config.toml
model = "CTC audio transcriber"
dataset = "read English sentences (LibriTTS-R)"
train_examples = 15625
gain_aug_db = 10
time_shift_ms = 50
n_mels = 80
hop_length = 160
input = "mfcc"
spec_augment = false
win_length = 400
tokenizer = "char"
vocab_size = 32
arch = "wavenet"
norm = "batchnorm"
depths = [14]
kernel_size = 3
stem = "single"
widths = [128]
init = "lecun_normal"
residual_init = "none"
optimizer = "soap"
beta2 = 0.95
lr = 0.0022
beta1 = 0.9
shampoo_beta = 0.95
eps = 1e-08
precondition_frequency = 16
max_precond_dim = 512
merge_dims = false
one_sided = false
adamw_lr_other_params = 0.0018
grad_clip = 0.5
steps = 6100
batch_size = 384
epochs = 149.9
lr_schedule = "cosine"
final_lr_fraction = 0
warmup_steps = 300
weight_decay = 0.1
adamw_weight_decay_other_params = 0.05
Rows from block 10, named by matrix and row number. Rows with one number belong to one channel. Each number is 128 + 32 x the weight over its row's rms, rounded and kept within 0 to 255. All counts start at 0. Numbers have three digits each. After the name is the row's rms in percent of the matrix's.
# filt: filter width-3 conv (model.blocks.10.filt.weight, 128x128x3), inputs 32-63, a 3 kernel for each
# gate: gate width-3 conv (model.blocks.10.gate.weight, 128x128x3), inputs 32-63, a 3 kernel for each
filt.13 101:088129083174212117126036114104103140136125177104113138157125129084089126129130152092075089112181147146129142170186099165137174155148136147128154146132089121088113099129105104175111116152126128097108067123107159208093131066077181180110145099120108094134125126096075094164182158120122100135
gate.13 095:156134084141151121133135088209160163186094082107153145146179142100125137134092115146142090157067107107127115173120121100111164173172122099083083129131107154114084089106074146129084128120076135112128174156114165130107118093118189142061118082110129089109105092086096161132146134104112110153
filt.14 096:169121152109166148172128176119077134144175102139124130159136121162135142142161186127125142120118143169089117150146099172183188103108143148171132160107134117084119124060102094168146125165110097144108105138085132149084147127174097099130104149131138186194106141133116112094069124147159144106
gate.14 096:092103098136168176154104091091081142127122184115154138102102107132087107129173122148138161091112131162147112108073070133191158159135133145117118132118124183077082090083126032034094129160166140140135117072067107195150134138137162150118117150109074085143050160151075100139140130162132168146
filt.15 094:114151099077139160118139117170177124123144103072125137161146143126136157119089109165152128146134142089057086134102087115112154189153149131108086093096143176165073164118111114100123157158177145143149096132142140156069164130230070142167113096090122143116132118146142107170075152101165169116
gate.15 099:090092109131109135133095117135122103126153170114131098147165167107111110158138130112055151045095078092092088096146098088149147176133146148125131119123139143128153086089142179106113111099096105098081119143119191208118117085151141116133113104144149168105139098112074124067122098152116154116
filt.16 099:094116072110054114125121127094100151125077123153122128152089120171170148173127144093117161159126160122124130106138120128188157186167156205136088168115116177154042147132133202149142104103127125144104161126104155167135130148136171086101165145133138123141099170138124065120175161076114129119
gate.16 099:093151129129162158141160122083133132139127146154064099128131146187164092107154123086128118179131119097125145092094128090121103133152161103154118085071182127157173136091140140121141116163155105092079195186151123108079096149118144127118154135147102084146134141122114105127148127157120138109
filt.17 098:133198148122105116088117106117153121149121144169172113092099061161079110143143095149175081155171158113116140144137136172123113129129105030118115152177108140142153114132106128124147149170106165151175089168116120103143159168115114126170171095157144127081136110147147103172108144107089145131
gate.17 100:081116120092104141144130109139099087136093130178164132137187152169105115176066091174159127101099088156099116050129102108114126108085127139155167109132136152150144093115139204145168138186131093164106081102078148159175144138159145078100130092147116150108144177182136138116056140130157143169
filt.18 104:140127079089123070121106107108103090196139200148146134112159094137105141078139130096089130160147106142124101161137152064216163144145117098097079178157156096119129094129138185170145106086117109136148156122119126105112154134125172109104164165129077105109068079052106169131073097148123140131
gate.18 095:161116123108111097095154108103156145112173123128109144096071040099127146106107115111099106198133197142141127108143048132057053112096114081138135169138132148165135104117102149165117156145083134193134095079140114108111090151109102134138183129111092113181127135094164081072107131091080123138
filt.19 096:144109179084080087120163168132125139153159208117183107106112118092149185112110107166146118164088122109096108140021112099091135171159162130127121150122102151154135150128059133133089139140123103140079117144156120143111084136119147164169098097130163063147088128143122127075147100101149188131
gate.19 103:125097085107161123081144180152116105195178135128081124138113115152119127172113049120162163112160119098115099164100076158182154115113138136097077087121155143147126141122215113094136123053086162132158150123122067174182117140119122164136112097156147134108141132173123117158104141113122103104
filt.20 112:130147069097131103133197100101119131090105155138152102106104150141097125128162103134148130085130099194192092130138102165124110135082133109118115186120109153158104127110136109083129165229112128100130074178101118143169136148162146138159115084161146148121105170189158103138127180119074123153
gate.20 100:132100102156101170122063149181189114142094146123172173156133130102117135095118139101131136084146094138061189100077108134112113168118110148039103109116138146149139050077139155126074163134142096165124105149177137119169142098149135084134158089119157156149102085099099155160115153127110125083
filt.21 101:115116093149093141069090091067119091130082101065101154125146130144161144137107111098097133146138088147075086124063167100131158129088107089090111133132116131095104159160114156159143137143164106130159197118092092100122108184096146145135176127114151126093101095146156078080105124113186066137
gate.21 101:131172148161145149129146128109059096100112164173129125156099153138106138107094078159118113192154128148165097116133116128150184130126157119140156166123107160108111135097142123122135097144130148067066082128112109148118121120092131197103100130169127096155147164131145144157170156125107141132
filt.22 097:100137106132054117156101168083100120106117114091092092132105111074071108120135068158145131119090062144171103137121118143130105145135071171172099177149091125117159142094091183171127170130105095089096150095152130121078111059123054050101130132136149189154074077102149104142114132168123093120
gate.22 101:157157125070083111133097083067058065122140104134102093157131126101151092111190145159175118097145134076156127192180160192118076130147134117135081122146141112156130113111120119211182103066171145162152115161151100123136145068114142142116105160161076103118143152167149164169101106113085117167
filt.23 099:102088173118089122144103171167106160125107145155142113088132134070124104159057041179129128159156170160190151111087067144149159085167084132138127134115122118118132119089164132119118156102129137101075133125107121121127137136100097131119170085153141084064145124189129126124114201126127119105
gate.23 100:091088071102166184066120141116116095105068154108136124120124106098124117071159236101095117120135130143097097125107119101179181142149145147137116128090068136156109122125101195150119148127133140155167121131100162083096156161152142099075115166117116105103137136107094131101138114149109131170
filt.24 096:164142154119203107109118133171089129123159095131140121127155144188118079140114192126141122077087078168054150125113141090148185156141151059092207125099097146092150166115106176115144111161130061106133052109127135041079102122097137158115136138103151094123158120135156176072134074093144162140
gate.24 101:159131107163104187147158155171114120123130147156146187136141139172154078143149084093144106152098124099117161153167125115150193111113111112118108107140126139105128047138127110077162123122152139152159125127180113071136102139139118177172129102123139186160061123168084183180174174165157082108
filt.25 097:098149093130131164099085071094159137120082105058105135028134171112143132092176122129176162100098145107161163076160111092142121132122093106118200082128153125087097119169117160177133043123148112106154120108134134106132111090120197171132100071097136100127134107137122158093159137174152132174
gate.25 103:140150150138163146120142158124082116109085084096119117116132165114121131134153101168102118107110129152161198090117174187158131181139164068135107168171054103042113132127142155119110167143107065099092129118167133138124115164127113117114132152089099160104171121100186222219073116108129138122
filt.26 090:143084121099155133147160081143193170108151114096123118090124080116152165140146143126116161123156136151160090128080111080118105078063082168157123085105124038139129136119122129154125154210136097127113143138115099114102180111103089175142160200183101052127160149110134063103136121077144072120
gate.26 097:223168153156135097055129162121168180096121086110130139137137125128147098110074050111133087099171081116119109161138096080130138183164112092114069157156102178141117122143192085145075178065115067094109129131079117123147089114152082120166110120109179165155128104121185147203087192153106146136
filt.27 097:133154091106110119140138130128098156096128127104085091194124108145068069180150133148129178124124110088095188153200151133133133111139134093125143137133164103052119120144126135117172148131112120166129130129087082134166188146137131138163128086111105149127154162129083102156152110154069071150
gate.27 100:154083172096154087112137114093150105132087147130135146173178118110195111104158110114179156111093099114121135160152136171179078108201156174155134143171144102188152116115140136173072125139061099109120132124106081097124069113155142119128044146139103147165123121072127165109115106048156149121
filt.28 096:141125143171075119172138094142154110149149098160209150099059113082107159087156137100035113151118141117124111081062120173126104079095131179147103167092138127141120106111128139094155137111122126091102143177147125184157084115084109131148078079104101092123109147183118110117143152148127139102
gate.28 100:107086076118160151144124147137133113137058084098129119094172197155089126143143102120139103096119067104064070187129168107096157099149150139137151077108149120155156130087088122060095076103055114120144058073097091085132124154157163144131087100168110159155161154134188170108104117111089101142
filt.29 095:113169147128124135119206134137100087105138130079123112150155185169155137193152112123127103079104073146153175120162151119090134135125095158187181161149169148113114100055098137128157120125115144097079168139140112098162131150127095100096073112068110100100132090087077112119118120150174071104
gate.29 102:142128088142164078128106099163156163135113101106168172100117116155165117110143089098132164101153091190182122129114107092097130162106061150174154097174154144171140196097098167117095156136084155099195092144163154156133117134101091111101098221157146176139130091061154169203175133162122092131
filt.30 096:110087166090158065151137129158173156166134136101134133142123128188160186118150054153140081209169194150136161165115134178171093123073105123114106089159141162146134138134112152167121199224164137150147089091128112141096135140106140143120136147173130101124114128083185144160146173182142127116
gate.30 102:121143182144132144162136065120101087069086118170124090144110131144091059082135096187164164122123112076077174089131147148165183134122078136128124032127172094134136101093089198134143152123101149131156162101138161156125092124120090115108158130109127137148110100129168124187116137113152104073
filt.31 100:077127085077083135125075086157161146079143136143109111186133127173175142208235147104080066123142128158110113179101155096106116134134065120140079154128194105139165147125106154127077156183174102116075132108141099132145149129097142127126114054116135134187144110102099038115096103110117140180
gate.31 102:155135147133150163089117128122110091148116083111173144153151168197124091116188160147153162088150179132119188185150128113122091128156105125126138140143154085144130128117137158183173152131088189155138123111108084139105104156106140081116084110172108109123149137103139121161111122118116125099
filt.32 102:184156109112107109112123050142172094127099106098158157155143148122125205086093078177101078116077106131180092126151096104108120112148137095090107125089115125080107109164164161068144124122183134104161111115104166136097150136168123137129106159160110097154128129132168176120164204170082128131
gate.32 100:145132112147087058128213192095065148131129116121142108121164141099097127136066101108076097154087085140120119177171132141084048134075056161106133121126108145132162088105126095137174114181136088129152151185125147115122152099107109088100167168167066122142141147207169153171111128170116100147
filt.33 106:154090121160093166135131178120155103144094085144159211086110127175149184151145115130108173132158109102063153170099152086148177080160133135159151153078065164111156135107137100194123128096170139162086151073070115092075141065126144164121127193118074112106107128099100133187125096158148114139
gate.33 104:117102108151159147055055140101081048073106126070150146165093123131141079139116126162166118096101098128121112068112118135130161135164152108166158169122190052079155118156146152089125172094132107113149152076166177124122087153139188090076137152142124110195083066088156134208137127069181163100
filt.34 102:173106091121118136176125108169144116150110072148205167178158169154097208190162127115135185086074093096141118165170130104102149174099129089129120068139184145192154191153104133115149099083109111125149129094078095158144106127134147126112173105082129122153139104045124161168102158171157142098
gate.34 108:129080095111105130116079128151155160136111156118083120134101189086128125187161109144101128159159139142126072083063145140119091125155136135113115075116098193121133109121128211180157104095109199123128078066091170173124157093139159116130129138163169120078186161137124095148065102147131135121
filt.35 103:053116100130105086161159181119131134108136097173119115114143174094093117134111111203177168087128136133174125087153152155147146148168159129131108116147218132148093074157130052081099145122080133124122148156112152138149136082127091047105109117140124137128116086148126052093102147165152121164
gate.35 099:138177138131151137095122162143147137131190131121129210095086113114126117138160169093095078095139126077102209122088121120077160085110122121107168129116114099128201060132130110152150108160169121120185139115054143128148129179171109145169151096114075036071130079134184099105142130105134057086
filt.36 099:108066134133081191133167111106147090130104136066090125153127155170104097164135133139135126121138085165097128139117099109175173154145178163157139147151153053079042194122162127141142108119082156103163116132097119110129160071124158132123158143105177082120127109104131117139145150139117123135
gate.36 100:112134102129122130108105096106168137134092126136142171203129113116177132067098112189169157152159141151172161147153095090118088163170154090104114098146159107153135076121144145195086117099156137120103121105051148150092114098078142130104053079115132166183161107096084124120082090142132112082
filt.37 103:130142150158126178147151082130123102094160118152119127153080060079149144099081157133157170053078131126104164062101138112084101122097150135186178101091145078119058120134136134126138132157146130115096128155107114168067107095137164167127132114112115178099142126111131138140177127098089150153
gate.37 098:172181115117124087104067177129079087115116111096145184223194136115141139151133169113083149076076103135133038100107086140148143102098180118167189138138144089126085106117098090123125104139074115124123165119075112090126135122162143098110164092141136120101101134090057104187108103121087192153
filt.38 095:097175145123106133076126117156150175095112121137142164134190138157099166085092098188155115106108134169208149107118155074098115116100111163143147170142161125087120123157109114144099119122110146092099143145147152134119078111114142103064115131121154132154139141125129139118108090169113123164
gate.38 104:205133148091085146141117110072085119070087097140133141099039102126090132106099114159170123121104146080126146126089070144171161158108120162098135073145101167163137145110117140151168148054074172116125075109098102119127110088127157173148097173146061052118111078101134126144169151165101128154
filt.39 095:065160167189091115116082144132082117105086139131155109081128161087149187106166135099124123131162152143092085090131146126130142067136023154130139111095087097141116090104140114107152141111102071091126162090093111116088100111141050124120138125144172098147143114134125069125106160122111079109
gate.39 103:108098132139142118145148149138115117153179147129151163124139116171123155153100104085174159185132119082107109083102114177163125161126137109083136088093180200158185111099121116126121110052091109100102115077164103099147119075129114133164129148110122145128131119128167169119134152100121106108
filt.40 092:165120123134156139156114103092110122170139116088128089124117175121067119111115176150117152081115148125134152078134100128168139142107146172015127091152154181150141095184174141124158116186129054095165109135140121147141131154142150174139107167132084055102087108083142185138161143159147063122
gate.40 103:187128085142134153107078080158169149133127112116067087068119136141168190123082106105140117103180164125155135162128142148118096106112148127164092171106088089139130134142156116163142153094129161182138135141137126093131125155110106175153170198157138107132176137100138098132118183188167077155
filt.41 097:153120123096154149140171132151129175140133070130178168143102095096144095178111146139152164090080092151117118164080108096122109110108135195190156100142122143165128111113118092168138128131117099135081060143100102125183121117103169128135148135137152149091119104125103148146153172131142066125
gate.41 102:162156154093108145136124076153159164119073063122169130192166125089164154124149127169201162127150152076073057141119094214125074091145139173153167129117104135138137120180177125120136126063108106157139128103110072091101065110148093103135066121126147116135151189152139099124142132104134084069
filt.42 100:149154166106105083087130089141149160125102078170104159125100048169147160147127147172124145116132102145166189115082126101174178187134129092057099128124080139140126104145126124100116132117147111083092161150099174167132095105105080120124095127158099119154151167170126125162159172135182133117
gate.42 098:131126166101100092041100086059139137049105101172130094170167094155102118093109117137080114115109130158173160152075086210197119142079112126125142120084103154123091131159118140168155117051092103141129169166150111127156128183178077109177116146160119167174112136092199166117126156200111111130
filt.43 099:110136167127121142100142183156126210127136100152158097120135067085141153123133105121054111120098121077127139069144102104172164155118186133131140154106124102104160127109124207095118067140146130120085118128117174123139106161144112126164150117119117147116115131070100105099159086201098100072
gate.43 104:171083174111125073090144159099137056081128135116071112157139246144140121108108112131162125087165184070153148139136156075112159118117124112093061093154092130149125123138105143127099159133149157099129117087099135135090118121062095060110134133158146124137144088130112115067119149120122123141
filt.44 096:120083123115139142172074158121123163136183109098061132097167184095169155143105086077136120151146060098112112121105115100115138094139158138141116146169149114133174179106118163099169111124134103133170156121138142148104195176109132096074185131141130075113108140142098124058149174171127119109
gate.44 097:178126097080100109098162119132132102147118174088072120182157130118127145102094085140099140113090159133118099035087096091102097095123182099115131102091162164173144160166112067125082176169129105091101111075148148148128133113102165193177110152193111122113139122164164149108142153124112091099
filt.45 098:129126164149085144088087127128089058088060089139149136156121131112110103071090119179120146187083142138116177182170114147123144198135078075100145146116103118145124124138180115126114110084100116101133154180140059124169152178162160128079110097092108215174086110119148141146068096166154135090
gate.45 098:075084117153155077105168096132156097141104089076125137126123168114111122164139154149119071156121118081126152120149144096113132129146180102106139143132060144136172105152133147155103169158153145156163134124131149078047103093116175159084150148112156122136147150140110109125137082128134089080
filt.46 107:099144139142135145069138208142077084114113111129163097120129129171142126156128188160132138143111096165175182129109141143152154097135122104109157147138102107151160147140139105109070125184153119145077071107161123110179109123167094072169111101084152154132125130140213212096110123188109078125
gate.46 095:166099107153123190134140123136157158104113126069140124134154097095143143151114076161117153176175133121141068094119076081134101107138087120098105155211127109106080099114134124176128161111074132131070118123148146166096108096135191157113150117142068117183112086088185146109166168165149153123
filt.47 096:114120123084108110126106134127145187175160134085100140150178139175121126108098126149164163165142135141165125095112126162134164121135121139120109062124184189150164156113146152130182074105127143157129190161149164105090170134134115076086135114172114096159139101155107151150112076118161165145
gate.47 095:154132138179107074105102080088120128167224163121082087139096112188134108132099171101132121141098059103117152168124138138088121140130099118131118094054092162188128123255137075121174145174141103120141154110107163118105104117145071059122094163086089135188145120146175133139103146108117113114
filt.48 100:151150091136135137150068081143133125124156160124137142113155120104135152173173103170122097188118118154100105171181076101086073134136132144183074105122167147119084094070101159093142122123132149106098142142118142116090152156150098134153117140140114117109179129133145122124128170208145106121
gate.48 104:106114143145137130199121137078124118144148089164167122132166143164180174136171118061075153138154194110121133114117111125137135112109100132160120090085094148156172089099103137094104125161114138153150093111069076090123093078101077149136096097106137159128100137128128182111074129157101100129
filt.49 103:216132145126104168104108143134105124161123136124224168075093092208135125148080135103099113132062139127173135177183134124066129153108110112115124170088086167119136153109178023099129151127145176156114100089128162121161100135144098107144163176144071100045110095144084129080105136167116081127
gate.49 100:103157154188133171135099090108099160092102107114135160070108140131105113103110106126109131164079082100131152148135081197139096148187102150136114124112049191105107115142133144160152089168116116124164158132130091068112119141174128111126175155151122149052109129141108095138122078086108145150
filt.50 101:130148178112117139153087134137114133077097108112138063178098122112160059130121109156084138090111109127188164110113074158098121098112096162093103124168143126091084134170168118112062222173117118180123150072170130102087097125112102180103128126138094173118133113109102102106138107121099078162
gate.50 101:112127099086130134113150129124129136082120176078123104189114100152152159088142164105136122132175134120173136108139071139117123141144123080103109139124094149102101127102043129178190118087086121121105103105128153082087108141124138080140099093069118147178132106043106116120105091128093136080
filt.51 095:107171063165114099145160156096135142133147108147116117161190157101112140147121163131141108083141137148141098110074105134161133129101111142123107136161119077141180185158157180188169172138102084109111111109132160132077100137143195112093189167145163166056111104086150146130065106130133083172
gate.51 096:127146167087125147112103134119119132077106097108150148120141163096106092146154123125130082093095169080089137112134148137165124110127047071109171156139184157123125139121120093054091160108084147125144207106091152158192172131095108140155122071158139150194112138099177125099138112176111094060
filt.52 093:122151112116112122165151205057118133114128119060153114189135119132106129084141153165147125087099139110161081171132164167131138162092109161159171116137154125149167075114170105134173128130081170182199144140146091135170185116077135116096135184135162219116154184240203149128122169123114125071
gate.52 103:096187088176155124152073136176128099123162150148142113077127192119112141084146131137182094103148159064141142174164150127133111122145135139159173113156160122077113127133084068130140127095173132125124129095175157078120161139152122093118166175145148150156123115209161121210068176123111094081
filt.53 095:147104117157127207148093117089162187134162137098094147109169199101085136111077098096115081113118130170167164118151148075146077113106093172174109085135078161127119153162140150133156138122136116158063148137068089113115123147067189156124179127101124153098107082140146158127140129092155180170
gate.53 102:096110130137150132051080104137136163075098134203150088116109088109174164155095109152128101123103164135132116120105117126113155128141117155101142168164125110143120092154146190190176158110190093071178135175195130156122123097148114115126160148175145130197110098111149167187124132052129090099
filt.54 108:124105134062162166072116099191128143139069082168143121157103084116153150132082108155151136193160106104140144083102112137161181140101160130095132058103082081093101127110139128075059119173143147159144098102100095127142079117080164131127152110157191148139102143144189183139134178167090121127
gate.54 096:087144115179153165096086104099146122117133082090064112116139166113097125168107144140108091133158140099176126132107183141172188169176127127096130091124092140101163155212186136158137131086157188172107143125170134145106097089090124129104139144099184140090138127156103139117129101100093096130
filt.55 137:172083129133149113234090112136142144121099142131110120123127147105110124116146148147124132094136144255042114175107109183096100099102128136127122132146138162094141120169115046123128234033126120177122177121129136188132162116110148099139052186136142117129158162113126113129120160125122125139
gate.55 092:108157096117187148152178119141104126115104174128183155125124098143103113091109149112118144119131100114150063111129090130165184161132108105132127095137137134189148115150156116032105106161083124096107133139130118141130143111167153114137144084176138139124128102203147147122102136158159100100
filt.56 099:158133086173137140136121080138111136125119082130108113097017096151106138090109132087129070092140138123077099137055101133069152093116104166148092136175167150134114079168085147173189124060126140136132141171128136166107140111089127145108152187130151213122182193152155160212133152097083119095
gate.56 099:115131135166172161128124147056081196109117145157090101144125099121135127134118189134130159132160152114124125118107110190139114127161172140151103084106119175162207107097105157155128098113117127081139142138144140114146108080091067087113153095141126154103160160182095137194167087071117057080
filt.57 093:107148140096094148155177141102104150131178168113120131125125125137113141158147142072091111168140142122138153133146164112154136133151157125053136189169184073082110224085133156140122119128087125118163145142144135126183117091123082164141108114115034137142148109125102093111108095083135164189
gate.57 094:159106097110148157135139118127073160123105092103087140145109182155083125156153066097147125087091101138154132145133068090150161138073066154132097090113146125155153162140150115096106143098086124095075133127124145137159109131163141101142060129201097121112112124096141127106108175142132162138
filt.58 103:098108086103117180157145124161098129172181169131122146140191100182084127146173105144124117110121111178110067092099126117108077139135143151124120178161118132184183093149141132099157102150130102188127126159084111083129077102114075109156172152099145155163089144138166162182132187130173123109
gate.58 096:139134143105107134132072151140095095127138120114103117149109112096118067125145099100131104178188147124110169121153181191139129129117073118112121092072101050166125099160108140124118151113137077137094134084081151110110151151161145144110105199135114090107116130156145094164076148136144113183
filt.59 093:066103155153104109156233161124132109105085113101134177171128114130129091150175163086110112103111099121107120104153099079141114134124081103201109142084093068075127139132116106186111120104080097097156132142094126150105139165154126123134144150138092105086080099107109182154136125146129161146
gate.59 100:103183107085089134131136142126090098099113134196134130112150114140080095101153123179128103134076129185123071119133094103121156115058137071163143156155127121138155109143125162142131139142149079086112138179156102080070179126121163116121077094110152097124126154110174132107170135099053141116
filt.60 094:100104133177134113148162135138175148184182142174138169115088123132137145134108160167182208132070091109125108105101137130137197049138144108070143082114142107201150099121143166154168149066062091103168120127062159129107086113127162153100168140134116138140150160169145117118078097122114119168
gate.60 099:105092072083133152094126122103078124150136167146163142128105112101104099119128122098109133100104037137078120145149130165118087165111122074075052154134145145145188032100137075038146160131084113144115119065071179181137145127167134155151113125141085115143166115124165153129165124154157219175
filt.61 100:175140090127090141151154118165101140195074057108089121127086133125139133072082092116118094151163154184124105132156154114114143131123176117097119079119128136133096080149186173118151129057094089125080143104118091082097143149173095146149131138149140119159159131140159154123114110089104073098
gate.61 095:185115122086118144120117169127124164153161102137162118153146145135061065101122140047082178141155174103100080180153081138159117079144129086145169175140138110174127172103082145107136104101126119080158093100102141128136155154119122067138132165172139135094131120108112178152181165162125159114
filt.62 094:128089124142107167130129076156133153086076157126118128157200111139199166131035122116142183061107137130080092110117119126117081161051086148087097133097083153100096120091118089086150161138077089155090151165191137186175153124121067108104068120170124074088098054094127171130136161124086095135
gate.62 101:082185160158141118106129146113098145093086109102139140103061105116147142178125124105141160094138145083079107153144156139106184122097100121144147088096153176147133096123142157117058157116094099132091147113104139124113123144129140158142100117119142163081078095109102120147135139140153113141
filt.63 102:114130161159110099181177152105147095135079134149137127126104120126151173168212194135101097166100100127128170136106087131115064141179154128161109095138169184169111143104143122124111105094112179153169111158099147148134153099138118149138125134105189176144134174161142109150130117179117129152
gate.63 096:121137130099052096163136076079094127095115114162122085118107116138124107067134167185177163113088114140128059062083119104145174167165182087121134151135127123120138207136108188163138066085095134106114130138134107102122176129105125090061099098143113081118106133142154118169136112155123094108
filt.64 134:131164091145119105133089090122185126109133132130048167151171116140128153102115135128116148132163138118096072143133109119107089147117169133149117114174136133115111130169064124137158156081108143116135148191067121180068103167087124181117121135149135111127148131132112099144143179056132196104
gate.64 091:123149099114094120109079130128107112138146096096134123079148081158173172158212128079122102158121133081134147150102156094100124097114128114126123157101118139107142155098082153148097081142123105112115152064095161095090118134134113104127157126100115115120117135068111158153161162117159150126
filt.65 098:117146144149139164198099117166167144141127128126106098137126127110139118109143121113147137175149095166131149090078125128085139121133156083098185184091190162176162135107091124116127144067091129101144104084130138093138193124136141140154136138120142144120073100142121077134104158164164204117
gate.65 098:110154126151182162105135110098097093184160146094090133125119187125130066187182187120052102113130140115143141122128101107119172068109207059119150131099136096124126128137105116128106118155147130109133110142136143208153058121123110110165137133094166166093213142146156140140116106143142121125
filt.66 099:095111113125166139117130176104109105173177106118106148139181113144140107192077121164195141092107154087090119055086100116143097165123132150151080169150167121148143154120110123151087094172105138122145171117141109144139103054094127158128110110141147133118129104113101152128135116059177094136
gate.66 098:128148106166140094151093079147110142125157145139158142072124142157099063145200173139178166115162170133121083068073074143146175116120071172150155045091095161141106121158229103122081129125075181096138081100169140151166074154143140179154163165092117113168080145072131137147110161087131132065
filt.67 095:121080109142175156127123166106076090107136108189178094101174113149140109086138083140123157144159139148102100127104104108149139097085148141182193109108149105107125110154163148169127158082163132111083123142129150120161078124133115108097139097120127149093101138148104153144130150117136187162
gate.67 090:142076116117075095130169131075058093126151147088104179144117161105135121068070111104096135154077099089081092095119096153113098035092111149124075121134149148139144147087142174146144128185135149147124161203160093065078100109163078064066128152121134165096101152117151123145148106108146131175
filt.68 089:074103125116146174176164119145097145157150146096092138140147080135119092107118070136126065049128115141144109114111120159117146081110080105085116120147096079126142143164134125076173104109092155187177081104170096118152091132159167164144127133118133097120121062140084123130119116028103098161
gate.68 102:094051108152102124104132146120157137144078045091124154152162055124107104169132082109139157109088110122073116123100093158130087148153152164161065142146154124141132089074139112125057097131138159150157112107091141089123077116121137182154065146121111124123157135163142132114167133093187166109
filt.69 094:127161179178105127109065096109143147096110121099079070092073084087116122164167166135146140115138168122143159118155127147140144144130167119158126091117099160109109153134114078134108147109130107178196069097134170110144156160156105118147150131191170165134115141170143138063077092092123125063
gate.69 099:096145138177114100083124141146108064094125159087116154105126148102136174079099174143144174153145125175125095088120135156160147113107124121114103131143146187090059143086104134126132083109136159161107134085088182120091088119141121131151119126118147089076132109097146154154127144182129129111
filt.70 097:172097118033105135180202163205133108116189199190167145104136114089115112105063068093178155140155142114134123180175156114114156101116155149089129129140112152136129136083089166125141101154112125166144095104172145137189118113138113124123147081088119168130139167177151142105062087179130148074
gate.70 108:156150120103139155163144082120071136150109157118153116129181160128138116155102113127139155140142060100110140124120144163169145205170143160162143145155122178167146117113126153150102135174156083119087090073082087100077159133138102106074150139133133153158157198124111115132103102153032121139
filt.71 101:152068091195202156127146173116113111098111108189111118147161148037125162105133097117159109067132113152150100128114100178135107117110085109142154190165117100140178187177099146099152147122105091090170069095153128137139073077075153120129109180136124117089113128123108142130113221134149123128
gate.71 101:171076096113139118186109139127094130106094082144209185089129139101104062103134174131063100135119077110113118086119132140156095096148148131152143166135104150187144104130159170154139121128170106105127098181194168116140120098124150107083070071145080068113155143159138134052128087098152136176
filt.72 098:196104111109173175155149140080116130162111147112156116179169180116131123140170162128139163101108144063106103118076132100097122088183118157108086097078105109081152164161145118121080108134148156140132132147110143172116119155138118138181179152147107145133146141131124111080160180195146098130
gate.72 099:130123059120112097108143147144144152150068062091121129082149189126119150148141076133111120122176157099046117099085090106134102048079050147083110144130110124103122128187182113119116162141132156044110116174172108168138107141126158159112181062143177090107095176146120130180175137121066083132
filt.73 097:166130107085054094147136152147119161109085150129179177162163116102134070135103149119072123133159144102111163152157147091114127072162084149111152117170148163148148130082067152167149085070100108106132103119117083145123057075119180130113149125057095110095060130146110151124114135100083106106
gate.73 099:168087113154164136095123180081105110132173121125149169147129106192094107143171104138107128140129079134139065113087145100066135149085164166161112072126117146116159083161138087076149110127138153186162126089164110117192104083085147123120125079093164139149131107171153128148164146153100139137
filt.74 094:146179109136146147140183117150102095159154157115132128156129091104137079112131087122167128096133204190128143129158159109129084165133132179112107119146159182133155161157124149100150131152167145142161123125149111048093109085074106073143179167130102128151116150160161135056087126188090155149
gate.74 099:133090103111133127128067089144055098137112079117107064107132073104179179129106129241142107158078117127152146129105116115129076171142083153157182099132191118074072157164083148114137128194188132097154126093120117119173165141107163152150127141156098124103088153088142155150155105149052116102
filt.75 098:087069115137124140108171126129145147131150046155103144105105102111165069050138159125091110124146163107121105104099159065132118153172166143159111102137105106132135145108159122121179167165095088199133197136100061083120064074115124124126189149115156154163109158120129190090140096114144174119
gate.75 098:078114099137108151142185169117094128066150148096084132102153171167102120104143113125131166118111116152147142147132139149122068061180168117138174100125143151131098076126128156091104119185137059090134140120110164125149128168151096135149163194074125134107142075084184132117162115165139113151
filt.76 094:113169093117136190115101138105101175156159151142100117147156122083140107081101097134127125086133106128132085061093094169161199118124157094118143118115136078082118123104126176133138113153080160157164091127132160117145161075076203097113109136119132052125150081139140134136111144123163151186
gate.76 093:133092179105102176071126125068111130112144140067139101118115131084122126144154141059112210071113138118136160059105108106134150081155097146128108179182160120160133160193099146153178145156166140136110162139123173163133091125173141143120168187128118165081058123158125130146137147161106140149
filt.77 099:138151174179153165137101109070139122159128113144133172125173172154161122176171122146112108104113156071102176118148137088090151157159137091162131078112170168178180186132124192167116119140124084109094121131101122176117168154139196222167056151138110161138107152157157154092156053127162095103
gate.77 099:060142164130166126082101155183114087144149162119083028146159151122100087123194149089103134127103125121160144106126111123136135151057085119149156131128112115159157084137122110082115133140154136119148083152131138096099120066059221129137169189133153182137159181115153151132141136124062108101
filt.78 102:133169139118109122107107119134129162161107095131126128187147130083108150101090137180139127153147154096144081120148126164122119109147156204139090054163158119050119109148118142144161089106067121126092174215150130130086145148145179241104130119113141118114140129058109126149100113154152161119
gate.78 108:125125080107144135056110147159156130136190143100154094158207167164161161149114115104178108126128121076156140153111100168125187170142111112121108121139188125162164137184143078118165161140130111144141106120097096108151121157107171137142096110107127144151125121136134174136096159160166082093
filt.79 100:153126123096126091096171154129140163138162166065127198176086101109136146136081166170167105114093078101126124145087109159133161094127105172115181147184133053134155108157104129122180200122103132127101120140139120089108138099138090033109103117155129100111130124083116114106139117170143155138
gate.79 098:082138191182163109160144112133090161120159175150158163054077169124112061104118110161148098143158111133087135102098095174175132108132133145114157128145110130142147070172136134075145147098134184116110155138107101135099098117111146105111084118101058109161118137108130107172124096141110141187